{
  "arch": "convnext",
  "model": "image classifier",
  "dataset": "crops of objects in photos (Visual Genome)",
  "train_examples": 123503,
  "image_size": 64,
  "crop_scale_min": 1,
  "horizontal_flip": true,
  "targets": ["object"],
  "num_classes": 300,
  "isotropic": false,
  "norm": "layernorm",
  "activation": "gelu_tanh",
  "mlp_ratio": 3,
  "inner_norm": false,
  "patch_size": [4, 4],
  "conv_stem": false,
  "depths": [2, 5, 2],
  "widths": [80, 160, 320],
  "kernel_size": 5,
  "loss": "binary_cross_entropy",
  "init": "torch_default",
  "residual_init": "none",
  "optimizer": "soap",
  "beta2": 0.95,
  "lr": 0.0021,
  "beta1": 0.95,
  "shampoo_beta": 0.95,
  "eps": 1e-08,
  "precondition_frequency": 16,
  "max_precond_dim": 1536,
  "one_sided": false,
  "adamw_lr_other_params": 0.0022,
  "ema_decay": 0.999,
  "steps": 15500,
  "batch_size": 384,
  "epochs": 48.2,
  "lr_schedule": "wsd",
  "decay_fraction": 0.2,
  "final_lr_fraction": 0,
  "warmup_steps": 460,
  "weight_decay": 0.06,
  "adamw_weight_decay_other_params": 0
}
Rows from block 4, named by matrix and row number. Each number is 500 + 50 x the weight over its row's rms, rounded and kept within 0 to 999. All counts start at 0. Numbers have three digits each. After the name is the row's rms in percent of the matrix's.
# f: depthwise 5x5 conv (model.blocks.4.mixer.f.weight, 160x1x5x5, trained with AdamW), a 5x5 kernel
f.0 104:562529482503496542496549482440453541588417395506509595508435545546467523471
f.1 093:529456410537515473540572533413485470589504584415432555504540491490491498471
f.2 108:509521499470449470472474393542491573535390582494539479513598476511536545542
f.3 106:503533503511496457484544565508389448526590516536440432522543552484448402541
f.4 099:542514545464546568510481483483494445421433460546498546647512511517564465452
f.5 101:435429486461393435512537473435585533388495546512536457518493458474508516495
f.6 096:421516484468530411589511523540387580568560499505553473478514494478514500441
f.7 108:416511458424421490557550536549510593545543522523552490517548457459407506472
f.8 101:547614467466576461492463501475384461554452459458434530546514547494486519458
f.9 099:472448448476459564440471452426580581543415477560525562480537549503545472488
f.10 097:486487446438495563577444465469598600417468541483533445502545450494492538523
f.11 100:497477577512549512545483460504467548515372448463551446459436563488523533591
f.12 090:444514519512518488423548506535442541529604498467445514563586479405454431497
f.13 102:516543568463478541584582564518511520447429510450435470483445509405488550447
f.14 096:491520521447532459557577581558463534506492553425480424436499436454444421488
f.15 106:540445441497467526471446457519555564462608568442544575528486464528578503460
f.16 110:548531517456502555561519590523467507490462489513434441533455561510540616592
f.17 093:433514450538440452531558435491479521584406525438519558419511513491448435518
f.18 100:457473471495472511455525388502556425439391515523454525548476531557557563523
f.19 099:474516523555509397470540520446499501519409465602522544449591543525440495539
f.20 105:482584523477516484583531468530465419399409487494427441435515511546525466500
f.21 097:528521501485473548508467440487479573532389436457457601580469464504576539493
f.22 092:441519541436471514578563496542511607550553490502576539526513431487557449437
f.23 098:447479523508507428385471505499438423575562505599495499563467507567513508521
f.24 089:488473595450418443503564472462423458542406459498442466524441469499449508541
f.25 104:499444498506462515392470558514507380498492455517489597592535465516545472531
f.26 106:466495510525518440574551460469575581452558593518479504481510432454425438457
f.27 095:499514487536552554509394446493548487453344451548537514449497502516479453515
f.28 093:568517452486466443433450503461488505476561580483451507575538496398447541582
f.29 092:521487571553525500528521525529488575539617511544497547515466495401524410425
f.30 110:536502494559558521513402514560530519435422461459473491440502588492584538569
f.31 092:556515472531491558542498383507526521483408460477433525573543418509562542541
f.32 109:562518503513557457397446564485420417561551438474498513538503461526552564485
f.33 103:512443568477484513540457429523510554391457535493430474483576539472553544589
f.34 101:448485454420554489527507495565603582483489484543573561483445442512506466421
f.35 100:502500469508545530525485458521581649442451537496571476419498460453449520475
f.36 100:500520538564456558460442497533515400414566584506453449542515545551470533447
f.37 100:492404479418477537549569552512526500491523547467454442390471510506560566554
f.38 095:523520518495517455530543427504543637497552466470492553381464444491536452515
f.39 095:521481551530557524409496546546447412488493417440389526491512433492464536488
f.40 073:467446474472505418548438453454427490502455422503483525555442460456442394478
f.41 105:529538494564483536526455438453577561482363439562455472477492486513483548554
f.42 111:507535526565555422493467462458493577458449539464587549551547431466548459429
f.43 096:506540465447506529499485515499604509426509489620510467579578497426453454464
f.44 084:510488476553533521556558454423460560563431372485521554549481495440464499534
f.45 091:467421446438443466460461505518539551550577560541595511435527452504473459438
f.46 101:506471497510498513500482450517535503541588621508474396480535529532379466548
f.47 099:518489460466531448482444458554472417592527436579581505529590454543484478509
f.48 093:596480449529617490510482569530552522476480528566570493481614538494494482493
f.49 087:565545500499473457478504502455455645515564494487622500558545487499452485479
f.50 099:509489580593452552459480580449496439500478396488582529487524557508527493560
f.51 087:530469482514639471528457518503505416410392468450444477479487471488482508470
f.52 095:410501527444464454504539433495577545445429601510556433558503504515468545477
f.53 104:549568547455463497550503388457492458446429543547546422543540518505485573539
f.54 096:508501541547526483433492547549461464532671514440482528533449556546524528497
f.55 105:494474535461512483468444430463432615599583545473520555480542482507509432521
f.56 100:450490478472509437412427519500569538444495557553564477591572476503463574517
f.57 095:571476494529516508400552525461489481610522411576501541469464466475428515444
f.58 097:539581562523522518438444516537516428398403519479491532499439571555541506510
f.59 097:436547586495538480511633522542525433530536465477498496494487445429455506415
f.60 094:536501556430492388537491476534405433484410526499510536513466557560456485556
f.61 092:531553604565591491499562486524389511550460474499578475457493510534510531452
f.62 129:497438417438493448493471461465443496454432473462442456434487445459425405480
f.63 096:475401518564414554533512478489587564466489409465461471486461497425496485445
f.64 099:440415489486491435497526546442492557596592488498491520431412435535504492467
f.65 100:508530479440443476457556465467381523610559465501530449457559476472479436518
f.66 096:548453479445468497524522560482507507507410494580591454529558577567474564563
f.67 103:491534615490518481563492390527485535491388489479486440560543526459450489538
f.68 102:504472454456535552494464406523489612477440569433522547574568490522509441491
f.69 100:502494469502428503466412459507558436402389477475465428418479526470495498506
f.70 096:527488454520475493551510542550455486551642556566470559585539524488445458478
f.71 097:554530428556535536484406430531553445586547437539504498481532558503460424500
f.72 102:514478465519540456488495429512518591562397373545468516489444502465536551482
f.73 099:538536563517520492593554475494502577490420482497546481389396513524549463506
f.74 100:473444435507439533478475466476570493463603467492519538551433540435561577565
f.75 094:532511516529525504515410470443603580406563472536575473518529531518529437541
f.76 095:541579529585561476418470504423515383473483469550520526510557530499435476497
f.77 100:455497464557481545568462560578463584506461532506460435555569503394464502521
f.78 102:553596560573570548435437455499449446544566444472486476557495499463495482449
f.79 094:487470481439484551562560560485538432425412470565487473526488499596566542458
f.80 103:476416500544474524516503535458561573581544561496533511559495439426426507412
f.81 098:506450479490503465486459419436542602549539409433553600493502541482526508536
f.82 102:427475564480493518541518448476567447462412477583461460573531577483478579492
f.83 106:443532570553457425507600584551511499547441578525486534461474455514452493449
f.84 104:603592480534555478450444491521565462476412538524440500478542438480467570505
f.85 105:496573514394514484523468402416420528510512486479536550581553512467555533483
f.86 098:472386438397499472545519511470464431502499433457530542506458547543581525543
f.87 099:541554449525475508586444474471532556429411452560531437561532436476487561471
f.88 100:496449492471498489543474508438595524482386406550580455514457512529528572525
f.89 099:539478473537426568436445565419566426458569477481435490539557485518467499551
f.90 104:521526475506521452489530403496414473507369441439547546466485508511532487589
f.91 108:460465398414447514539468422525471579576562468492512519505490523556563544539
f.92 097:535461416468587439567513473492512637489490581529452459491495512534461525529
f.93 111:490487570590537552481509609530566463534625472537533483527490483516554535523
f.94 103:474507564490492517498416464506599458419461563593463467550540535540498584485
f.95 098:518440464494520448453483553464420524569406448489532488565439525542564592508
f.96 100:489431537523480489376501553537519370495524432471493512585479483462532466523
f.97 101:519518475488580443549546527421429552588420481437542523443460478559492451489
f.98 110:500528559564589500523515567572527553446449437553510472433498528460430438441
f.99 092:528425549525582537469454443536489503480388554510586483431489426547529482489
f.100 102:550560578507548515554502488534458396455457519425508528555428463523574434517
f.101 094:534496428534516602421396495556531481542508561501524511478562490548527420448
f.102 094:573507502483457557536555503427527467564480361526559522501461518503594531515
f.103 103:451494569523447460507492514470598429388448473532510496469521577539501566567
f.104 096:553444488507522467486500573537509608526591566481537546583497448507566541444
f.105 095:565508516533457568547526498449490367440435492450468395485551513482481528505
f.106 098:525451481424503591523455536555586464532480507455416433444409518491504518546
f.107 096:449458553453457435424430413507478495514463450523570584520547490564523540552
f.108 105:516520491553571456511464445587425622551417521454483487489476507453527549533
f.109 111:538591594525535545572480521530474422414408487484480474482476508446443463477
f.110 099:455507466531484498563562535502425397509492551537438469431438595517455560517
f.111 108:570544476588583517451454427470480467561442398561513491524517518459520460460
f.112 094:462475539592561545454467524516490511441470519496574490535512452463435386411
f.113 097:403445487429420417469548442489515473582518544524426523529476520537528532441
f.114 107:445555579591546482545564548467486518512455442466535523438558458468435526578
f.115 111:485412430471431479528543490532576602550520526466527545435459524562539442529
f.116 102:426487421409498510550476483476572615489529573558537562533503477476464501465
f.117 099:472507483427460456460566584535429506582565561482468428407516523490494523541
f.118 100:463460447576532404379488486484495445516570465483539481536465548569520556525
f.119 105:530498424429416574527439438446508566587577499556500485549529518483484459491
f.120 108:506470458526493542435541568494488495604619493511478550562444506457426451540
f.121 102:500563512473506499516529503480405378483541534483407459572527505533485579570
f.122 102:548506420497548471571446501595542587492425525484542564440454497527465527443
f.123 105:414587515487500446455497466407497517502543436561424544424508546432508462478
f.124 098:557435524427454520431426473434480481539575517561478501603530544459447530501
f.125 101:444525478522527527481503591453556515522456412609459477519464573457534573451
f.126 099:479438399408447595521524488544547553530489524550542530453543504550429519467
f.127 100:442564548496476489565543477446576519486402414547526413468543442509454487488
f.128 097:522477538483457573488601555498474565490568480481388433475472537503443425515
f.129 109:548544563570507583554500567494565518417453547496513416511527436523467431473
f.130 093:554470549544454449466446436491490483450429412420538492491413509499591543494
f.131 102:504535506478482439435529436438510532623528489448463557575432428464460500471
f.132 104:412427480463512490433532536522456573471545462561468542603553467462561469533
f.133 089:526514555470565486463459512520414385533509615491509437475532430478441501503
f.134 103:484540594549503438411511500462488416533473488590498565526550470530499579441
f.135 106:461518566606536515481522602559469489522428450471457445424442528515557489478
f.136 106:523608594565550484517547482477473467452389477535464445531554533517444488496
f.137 102:484571507519460474503436478466473456426414511568561432509618543508527460545
f.138 098:466526594575450518525554555477501405449558495504507412495552444529481440552
f.139 100:424450477474430491463493581541485517580578511405475566456485547561540498541
f.140 104:537539448417468513518388402485565518430469494604507487487522530473452501502
f.141 105:519513532544488522458497531450467446428555445533489409505543567465474640526
f.142 103:539487531441474571477529440492441422458515560423430448457419571490529523544
f.143 106:544481516417496531464461589520475433554618529463431532575497478444490538492
f.144 097:506426477519510480479550509507380554630470440491559434498537512463466530531
f.145 107:456421500438468514527439508505538520419554624540492510561580443488513550506
f.146 101:491478558464487523419449564439586572504554422586535504480499570506489443478
f.147 101:532598415509477493624447393494518495493471469486484544472531479434555487491
f.148 106:427460465419452553485467463514490565599588467549483539524426551512555484475
f.149 086:509514502462490509362430408510403518569504465500541497510542451561486544478
f.150 094:544483439437467506537528426515500577548587478467474472427490423455480496394
f.151 100:453556499486534518526538504460559612581588454543479570526492442474500501414
f.152 100:508438501584512450475590595536519574565563509446479528476475447428485460481
f.153 100:517611518437546515543431422487451482443574552502502525574526433506570497505
f.154 099:456527547494457457498515521521418538578401507512568458426550490608546493505
f.155 092:555493510578529533500506428572513468416418502458468436536484546566518515603
f.156 099:500516485436423435448576467571487553540500593422479463458569463465496526545
f.157 104:506482498406455534550537446475565609551533493581570536494513574549497475538
f.158 097:516530556560472447483435435387542519563474385480521572537517480513482470488
f.159 100:508458531559522567464415565515596595504529511537468440481480507424490540431