{"widths": [80, 160, 320], "beta2": 0.95, "lr": 0.0021, "shampoo_beta": 0.95, "eps": 1e-08}
Rows from block 4 of a small image classifier, named by matrix and row number. Rows with one number belong to one neuron. Each number is 50 + 10 x the weight over its row's rms, rounded and kept within 0 to 99. All counts start at 0.
After each neuron's rows are labels from the 100 images, of 14848, where the neuron reaches its highest value: "colour at peak" is the nearest of a few named colours to the mean colour under the peak. Only what is clearly more common there than usual is listed. The data: crops of objects in photos (Visual Genome).
# fc1: MLP up (model.blocks.4.mlp.fc1.weight, 480x160), inputs 80-159
# fc2: MLP down (model.blocks.4.mlp.fc2.weight, 160x480, transposed), outputs 80-159

fc1.276:37 58 50 73 53 39 37 46 31 56 60 39 54 64 47 38 53 44 54 39 41 50 56 50 41 50 34 52 47 59 46 42 67 50 52 48 40 54 48 61 56 33 57 60 47 67 47 59 44 62 31 46 55 50 36 45 69 43 47 38 46 44 37 51 43 43 42 63 57 49 71 46 51 48 71 39 41 49 42 46
fc2.276:37 55 53 48 63 45 50 52 30 54 41 42 35 42 58 50 45 69 29 52 41 58 46 59 44 45 51 43 36 61 56 68 42 47 49 59 47 46 35 31 63 40 60 70 47 56 47 64 39 56 53 53 58 53 41 50 54 51 53 42 49 37 39 45 39 43 49 40 44 34 38 52 50 48 52 48 44 69 30 38
colour at peak: black

fc1.348:56 54 62 41 42 34 54 69 51 42 55 47 32 47 53 50 49 74 31 68 25 49 41 52 54 42 44 54 51 42 47 44 31 62 55 42 37 41 53 44 78 54 52 50 35 43 62 56 65 64 43 51 62 44 31 68 46 50 38 56 58 56 58 50 46 49 53 45 47 41 46 52 43 54 48 58 61 53 38 44
fc2.348:45 52 56 40 56 34 28 37 53 62 56 59 54 43 58 50 53 44 69 44 45 37 53 36 46 36 43 51 36 54 50 60 53 33 34 47 56 46 39 50 53 45 57 64 46 49 34 38 40 62 37 37 36 60 46 52 36 32 52 44 49 64 34 56 37 54 47 45 55 48 53 39 43 29 49 63 52 62 44 48
colour at peak: black

fc1.391:43 40 67 55 52 56 54 37 50 57 44 58 54 59 32 49 44 62 33 52 61 45 55 51 34 55 31 67 42 37 40 53 45 46 44 47 36 46 63 50 43 48 69 47 54 58 36 48 45 45 69 47 53 44 30 45 46 36 49 46 43 32 49 57 55 36 63 71 37 72 52 54 38 43 51 27 42 57 46 43
fc2.391:34 53 60 49 58 37 48 57 60 53 53 42 55 51 45 43 43 72 59 56 64 53 44 47 47 36 62 57 47 65 53 44 56 59 58 55 54 64 72 62 49 42 29 53 66 26 39 61 60 71 60 61 42 43 42 53 41 70 70 60 55 57 58 43 30 57 45 46 44 48 47 51 61 33 51 55 30 59 50 44
colour at peak: black

fc1.452:49 48 67 58 30 65 54 76 52 49 39 39 36 59 41 58 64 52 66 59 52 50 36 77 50 35 66 35 50 24 71 52 56 70 68 50 53 55 56 52 47 43 44 58 51 59 48 41 35 41 59 46 60 36 36 50 52 37 51 44 45 57 67 57 51 63 41 58 35 68 54 54 39 48 62 43 60 37 47 35
fc2.452:52 71 58 34 54 54 53 71 40 68 52 58 32 61 42 62 49 40 53 56 53 41 55 40 50 39 58 62 39 54 55 60 60 42 50 59 67 69 49 63 65 53 52 67 58 60 50 42 69 59 48 37 60 53 49 58 58 32 46 53 49 48 48 25 62 59 47 65 56 52 51 60 43 40 44 57 51 52 56 66
colour at peak: black

fc1.245:45 67 63 58 51 64 44 40 43 56 51 48 51 49 59 24 56 41 40 53 47 34 36 51 42 48 46 54 56 55 46 45 59 35 67 39 54 54 53 49 53 44 36 50 38 40 63 32 63 37 51 56 41 49 49 49 56 70 57 54 63 57 68 27 48 53 41 49 57 41 40 28 48 45 46 54 59 61 58 56
fc2.245:38 51 50 53 38 53 55 50 58 46 46 59 56 58 45 53 63 74 54 47 63 42 63 43 55 53 29 40 59 41 63 59 53 64 45 61 51 44 56 49 56 42 39 38 26 53 50 45 71 59 60 43 39 48 49 64 65 61 50 49 51 52 41 59 44 53 38 42 60 59 54 54 53 33 80 41 47 45 50 41
colour at peak: white

fc1.401:56 71 54 42 44 55 63 52 41 45 45 46 57 51 46 52 56 78 52 44 34 33 74 61 42 55 63 61 56 51 54 55 58 61 39 43 51 42 54 41 52 48 28 47 54 21 41 48 56 44 55 56 63 38 58 41 54 48 38 56 37 49 58 38 55 57 48 41 65 61 52 55 50 51 57 41 39 62 29 52
fc2.401:70 38 59 53 54 56 51 48 55 51 55 64 57 37 40 41 50 54 63 50 54 49 44 58 58 52 49 54 50 48 63 51 41 45 38 67 46 44 62 62 39 46 34 34 57 51 55 39 63 41 36 49 50 38 58 39 42 49 44 31 53 61 51 54 41 79 55 42 37 44 50 58 48 46 46 80 45 49 70 42
colour at peak: black

fc1.411:64 54 66 76 43 57 44 58 56 61 47 46 75 64 49 58 54 59 56 40 49 38 44 71 51 54 57 62 57 54 37 55 61 73 45 49 44 61 47 45 48 59 44 57 50 67 53 47 56 46 40 69 55 42 48 57 47 57 42 56 44 41 48 61 48 47 41 74 55 51 59 55 59 61 53 53 61 58 35 71
fc2.411:52 67 66 47 37 53 58 49 64 40 63 61 49 53 42 49 56 56 50 48 67 46 61 57 61 44 40 63 69 62 45 39 69 71 59 57 48 40 46 56 42 50 57 71 37 53 47 60 61 58 43 62 53 48 38 47 62 61 60 49 48 55 37 49 46 52 46 43 47 48 51 51 47 38 48 59 53 50 49 47
colour at peak: black

fc1.394:37 57 64 42 39 48 45 37 42 29 36 51 56 47 44 39 50 31 54 53 48 30 46 61 48 57 48 59 57 49 66 48 62 51 35 46 46 33 47 45 57 54 40 51 52 38 49 56 55 56 59 25 40 60 39 51 49 46 59 31 54 42 57 62 60 42 58 54 48 54 42 63 48 51 49 69 45 42 50 70
fc2.394:37 50 47 35 39 45 40 56 70 69 49 43 53 34 48 50 65 66 55 44 59 48 57 73 39 45 54 45 62 33 53 26 50 65 39 50 55 49 50 56 51 32 51 52 37 52 54 39 60 45 33 55 37 42 47 57 36 50 55 45 42 57 52 49 63 65 47 46 72 61 54 60 44 45 55 39 40 53 57 47
colour at peak: white

fc1.37:41 50 51 57 68 28 49 40 38 54 39 48 47 54 43 50 38 57 52 34 34 54 50 40 48 53 58 57 45 23 57 32 47 41 62 33 55 72 37 39 56 37 51 53 56 38 33 48 44 42 57 51 61 51 53 52 50 60 65 49 40 52 65 54 57 38 61 56 54 43 51 43 49 37 52 78 57 38 55 52
fc2.37:52 37 57 40 67 52 49 51 49 53 55 48 51 48 60 41 41 26 66 50 68 45 53 69 48 29 39 35 46 42 42 58 56 58 57 32 48 50 64 56 52 35 47 58 48 51 52 36 52 53 48 56 41 63 43 53 49 34 62 48 71 37 49 51 62 51 35 72 39 43 68 25 34 34 71 39 62 41 52 48
colour at peak: white; pink

fc1.229:33 43 73 42 53 47 41 42 40 43 31 43 35 53 44 54 43 58 39 63 43 51 47 64 55 47 56 62 54 44 57 69 58 54 52 28 59 62 61 55 46 44 30 46 53 53 50 57 57 41 51 33 43 66 71 55 41 51 51 44 37 44 52 62 41 63 40 32 56 50 52 59 68 45 47 32 36 44 47 62
fc2.229:55 52 50 65 54 66 41 47 35 45 49 45 51 36 46 51 48 57 57 60 50 56 54 31 59 43 41 36 33 44 45 70 45 47 50 44 45 35 43 36 53 34 61 61 52 68 43 47 73 66 40 61 49 65 35 51 43 66 45 59 60 40 52 47 44 63 40 30 42 44 51 39 51 57 77 52 56 63 60 47
colour at peak: black

fc1.226:57 62 34 43 58 51 36 45 47 38 58 48 40 54 59 47 44 49 44 42 45 70 37 41 53 43 58 45 54 47 59 64 57 45 39 44 39 42 46 51 46 43 54 36 40 35 50 37 58 69 50 55 47 76 54 58 48 39 44 38 49 41 52 41 29 47 52 39 48 74 33 40 44 45 50 42 51 56 36 43
fc2.226:59 60 40 45 46 41 59 40 43 43 66 57 50 43 58 58 49 36 51 54 44 57 58 43 50 71 66 47 49 49 50 46 41 61 71 38 44 41 42 39 52 58 76 48 33 43 48 52 39 58 58 47 59 46 52 56 43 41 49 55 57 50 38 38 32 59 56 68 59 64 58 57 48 56 73 54 52 49 39 30
colour at peak: black

fc1.205:50 46 32 57 55 37 48 73 47 37 40 53 57 64 52 31 57 61 69 54 46 37 63 64 25 46 60 51 50 51 41 62 71 36 51 46 38 43 49 35 49 42 51 56 40 46 39 47 38 52 42 55 68 66 63 51 53 50 52 60 40 53 43 62 49 53 71 49 31 53 50 42 54 55 59 56 54 50 46 41
fc2.205:48 46 64 48 44 76 44 41 60 31 39 45 43 50 40 52 32 57 49 51 46 66 49 45 45 38 39 40 70 53 35 39 67 49 37 65 47 34 45 34 44 52 44 41 48 51 53 57 47 44 54 68 50 53 66 51 52 58 48 52 33 41 35 59 56 65 39 36 49 42 39 66 43 60 46 44 59 57 56 37
colour at peak: black

fc1.6:48 49 33 60 52 40 42 53 39 52 53 47 33 56 49 49 60 49 54 42 46 47 53 41 48 52 44 51 31 61 47 45 54 48 59 44 60 52 59 51 48 57 55 60 49 68 60 59 43 51 63 55 48 30 45 61 58 51 55 67 36 46 56 49 45 42 47 51 33 57 70 45 32 46 68 60 53 57 34 38
fc2.6:48 44 60 54 56 64 48 59 44 43 55 50 81 46 56 44 57 52 51 42 45 42 56 68 63 37 49 42 54 43 50 42 42 51 61 55 46 50 47 63 49 25 48 62 58 53 53 57 45 49 65 45 52 40 51 26 43 37 57 75 51 57 66 57 56 76 61 58 62 53 39 45 64 42 61 48 49 55 33 51
colour at peak: white

fc1.448:69 29 43 48 31 57 46 38 47 39 66 32 36 60 52 63 51 45 38 68 25 56 57 51 58 55 46 48 46 38 62 66 48 57 40 54 57 53 48 54 48 53 44 51 56 55 35 64 48 53 25 48 58 67 72 51 56 48 54 31 79 49 64 50 63 43 43 32 51 37 48 50 48 60 71 53 56 40 49 43
fc2.448:58 38 40 44 66 46 58 53 44 54 58 57 49 26 60 55 62 48 42 44 50 60 57 56 37 48 52 61 64 52 50 44 48 63 70 60 44 48 50 54 51 47 61 60 49 41 44 59 50 49 63 53 53 34 52 55 55 32 45 65 59 46 38 53 46 47 43 41 50 65 40 42 44 52 48 37 57 51 49 50
colour at peak: black

fc1.260:35 46 30 52 44 45 58 34 54 61 49 50 57 61 49 42 57 45 57 55 44 59 71 36 48 52 47 47 47 47 46 54 44 42 54 52 59 45 49 36 57 49 29 66 35 32 60 41 56 46 45 42 55 61 71 70 51 59 35 49 65 45 44 51 44 48 42 51 44 50 52 54 62 60 39 51 38 54 50 39
fc2.260:51 44 54 34 51 49 47 48 45 39 47 63 53 53 47 29 45 52 60 46 57 61 53 59 60 57 56 45 39 29 45 43 55 36 32 56 45 50 44 38 39 44 37 53 30 52 54 39 56 52 41 42 51 40 37 51 59 48 47 58 40 61 45 52 47 39 70 34 27 33 46 39 36 55 36 53 75 44 42 62
colour at peak: white

fc1.30:42 35 36 47 52 30 35 58 57 46 54 55 33 53 45 54 53 46 55 46 59 37 46 55 55 56 38 41 57 44 36 54 21 49 59 62 42 46 41 40 49 37 48 46 51 41 51 47 63 37 61 58 42 43 53 45 37 49 52 53 57 64 56 32 55 64 47 55 46 44 41 57 46 45 57 45 63 60 35 30
fc2.30:41 40 44 46 29 55 60 63 53 55 45 47 47 47 75 50 52 51 60 37 49 45 55 50 52 53 51 56 36 56 54 39 30 53 49 59 57 43 24 71 56 52 46 40 39 47 52 59 71 42 60 46 51 52 53 47 70 51 36 55 64 37 41 42 45 55 50 48 84 43 52 40 43 47 56 57 56 62 63 61
colour at peak: white

fc1.461:66 62 64 48 54 41 44 52 54 69 53 31 65 34 31 41 35 34 59 64 41 29 50 54 52 45 58 51 58 61 44 43 45 58 39 34 44 60 41 59 56 41 32 37 74 42 65 48 52 54 59 40 50 41 40 62 59 65 41 49 44 49 46 47 54 47 58 48 45 64 50 50 59 53 28 55 48 51 49 39
fc2.461:61 49 56 27 52 42 39 48 58 45 32 63 55 47 53 45 52 50 64 47 45 39 46 41 64 42 52 57 60 39 39 59 64 45 38 50 51 66 49 57 45 47 26 71 44 74 64 63 50 47 69 40 49 56 59 50 41 39 47 58 60 66 40 50 57 68 44 57 40 64 56 44 73 57 55 33 42 59 55 47
colour at peak: white; pink

fc1.258:52 44 51 55 44 55 56 63 62 57 35 38 46 40 39 43 61 54 23 46 66 40 40 53 53 54 63 43 30 53 61 45 58 45 38 52 39 44 66 56 47 66 41 47 55 43 44 72 60 49 50 56 58 48 64 65 52 45 32 55 42 55 32 53 45 53 48 47 62 41 38 50 58 56 36 50 62 48 47 39
fc2.258:46 39 54 49 47 55 48 36 40 67 54 56 45 65 47 56 44 57 61 50 55 31 37 48 47 63 50 38 56 50 38 49 44 44 34 54 24 59 48 50 54 65 71 33 50 55 64 55 36 65 45 65 37 53 48 50 49 54 52 45 59 32 60 43 49 56 57 61 57 33 67 53 60 50 48 59 56 35 39 43
colour at peak: black