A small image classifier, trained from scratch: norm layernorm.
Rows from block 5 of a small image classifier, named by matrix and row number. Rows with one number belong to one neuron. Each number is 128 + 24 x the weight over its row's rms, rounded and kept within 0 to 255. All counts start at 0. Numbers have three digits each. After the name is the row's rms in percent of the matrix's.
After each neuron's rows are labels from the 100 images, of 14848, where the neuron reaches its highest value: "responds to" is what is common among them. Only what is clearly more common there than usual is listed. The data: crops of objects in photos (Visual Genome). In brackets: how many of the 100.
# fc1: MLP up (model.blocks.5.mlp.fc1.weight, 480x160), inputs 0-159
# fc2: MLP down (model.blocks.5.mlp.fc2.weight, 160x480, transposed), outputs 0-159

fc1.465 104:120127152111136101118117123104109145091136129125134158145137119131087127090138066142159116154150134143164111072142114179186139167110094121122110126134186117163140105120125162158125118133136098115079150159106128143146174134140127120142108136163060146128129107121135120127095150176142096136150134135107133170111133118124112107099105141157114146047149120099127131131121116129154130126108114112101127127135130132193127170112105112105151148109148132114155105146132162135139122153165164
fc2.465 104:114132147106085102096106141174137121159104135125170134151146129128082087134087141146136131135096123105100101093132134105125112179134131142097117144161125151164142106117168103115139146107114116133138118179109150122151114088075103104119119147111126084155154117135113166107179145103117159077165101162149122094127102114144108148135135118120127100140135111115175140116108137161094136112139182122151166089132106136130103087126130124155080084147100134104135097138116144135163122122146116
responds to: object: shirt (27)

fc1.256 106:108113117147149126156134107127168143112133112138131103162117115166137177132128150120158155136070101125078105174100114120095149128116120109122098135130102142138121093122149104100089159113116110092135104090131153131119129127131102114148116158091166102139127116158128226136184158117148082086149135123098136114140122154099140132061150102111136155150093108168121125120138141122088136126127109123123121094097101169103146103137141132134114110099120127119117133125106129156112105094140156
fc2.256 098:158177146120110116133160112130160111127120155122134132097141114113114150126106156131119106115100130134126189151131129100159118162132139138119143098152145128142150193135110150083165102153059186126134110158129136123144118098157172141133141116131144083181131108114106085145117137135117117149080110136141108142150109089130118139120110121107113148117083130103138101143121120129084122091168142163137160111174118119148125177131154118171169114117140157138078142101142107114117111132147101
responds to: object: shirt (28)

fc1.82 100:145129111130153139149111130101137186112087145114142180135093120117109088121155162103101162163087145092123125139099121114114158168125147162130111155142097121120092155094105099120137089142128099116153111151147123135151116137149169121145108120088156146105167144139165111092130104152077070150132098140093132110137114104145120100126106127097099146134141167093185128168149146115131101119131136111136100129125148120132120099165129116135135073093141138115123133154079159157122131113153137
fc2.82 098:127122131123118152119138114143111152160085129114137091140169098134115132126108104150172139133120121168123133112148188169130117131114130181126147087129102130166097117113124143152150080161121099146122148099162072137118158145120151132146082088090144157101068122135118169118110130131100143162109120107118111131107115121111129124087147137109149068117142148112126121138125136130099125153105147116113117090113091130148158088141120079154144132132137137092151119147163096140108201123158133
responds to: object: tree (30)

fc1.203 103:103114154172171103135171126141083130106120130124133121162142150109117068095137085133118120110110117139153128100111105150155113174130154136076115156103113112151119110096120126154135142104105102103098142112104134134107185130104122130106127096160144125139090152146137103121123154141101112150130125181136091174125134129129145110118093173136148122090145105101142070155120122118177127122128155138148099108118121105176099122141101145106176120078114107120128102143109104153138173122161141
fc2.203 094:098133066115082141090097136119101097069162144157116159130116160145152103151123160117153148138084134133121111105131135119140125158111119170156110122135160124127125127091137110130111149125127131104144150136119141121124101124114114112121139139177122117159134132135179136167134104135129138116147115113144101115113082140135076101090113134129103121098114146119144089116124138134078089140147159146125156116107125087127100156119107129176096055124176120104126081110134099093114142158135074
responds to: object: shirt (38)

fc1.66 105:088153127155161151094106079062142097104111112139117130109150089126117132114144129137130141108110116116130081113106144129097159125142117126157148160099099139140096153130107111123091173111067130111120093127145137103137132140121166100109095160176158140152165120121094169086141157153095094117160120178105143123108122121110158134095151160130138156131110096119142106144146111124125136112124129145132137120113113103125084111140135126150122109074147127153111101142108081116139075126170161
fc2.66 107:148131105139137112123125165168140150152110150110130137127162129136095139141106105098122160134128089059121113129168137166184115149143176156160139139154134123092187116109127092133135147150100140096144156133138129140069120138108165158143137116141118119157124124136124114124102102155118131158116108149121137143088121155143115122105092132126149163145131154142120111122151138148173133146153164140090131103158136143136100139069165135111146081143158122082133070094133164124118103163121095
responds to: object: shirt (29)

fc1.376 103:114115103141117145133139105134111117129146138131148124183115153115130150129136068094115143115141118136129080126121120147120147172145172135111133116108123117148110156133116148131157098173097115121160168063136127149111132108151071122135122148110154118163117114126150161092143112129129157139170098141168097111157116138146100113161175113150123150057134108118091107146157128123199135133127121138150141112096125102143081110143139154144123112081107100081130171128113114140117111155154143
fc2.376 103:133145125084104122101131164110083141145109122144141112155099114078124121138135151123165065134094141090167117130136142128126149121110141164110139124150142173123147142136149088155110105096099140146142165129138140121107086150102082125096123116103120107175102105102136152119103128099161092147138131112099118107102099149179174137152173125149092152108134114149136130138137127118110106118124157115123134081115093104083078145149097100137107111111166157104159136095135115112103166147105120
responds to: object: shirt (29)

fc1.85 105:110110118113086108119159134120110069116151115159159146103145158094155105125149128136140168123127133131169130088140138134139091132100089155133155100148140130135145117102104130155098084152098109170157103114102131130088085142144124147109186103179135125160136093138131113133104161112102157161127131122123106147134127173092157126094136106117104151154092124124111146126116151149091120138101105119111086132101136144132107096115135092111081177103137086168162130145108129116121098137109092
fc2.85 118:130131123108152148168176150165108111147102119129118127149110095088089145119093165151143098103141105128190152122126112102128133104087143136129121164129125144124143124131101136142159114132132141131122091059126101119130162192126124146187122157149101140049118150128122098139130119120173131155108117158130084071121137130098155128151144154109110164144137138150116132141131125123099125115115102139107163122097148123133084084170155116118125131116133161117121145133074133115147119124157133
responds to: object: sky (25)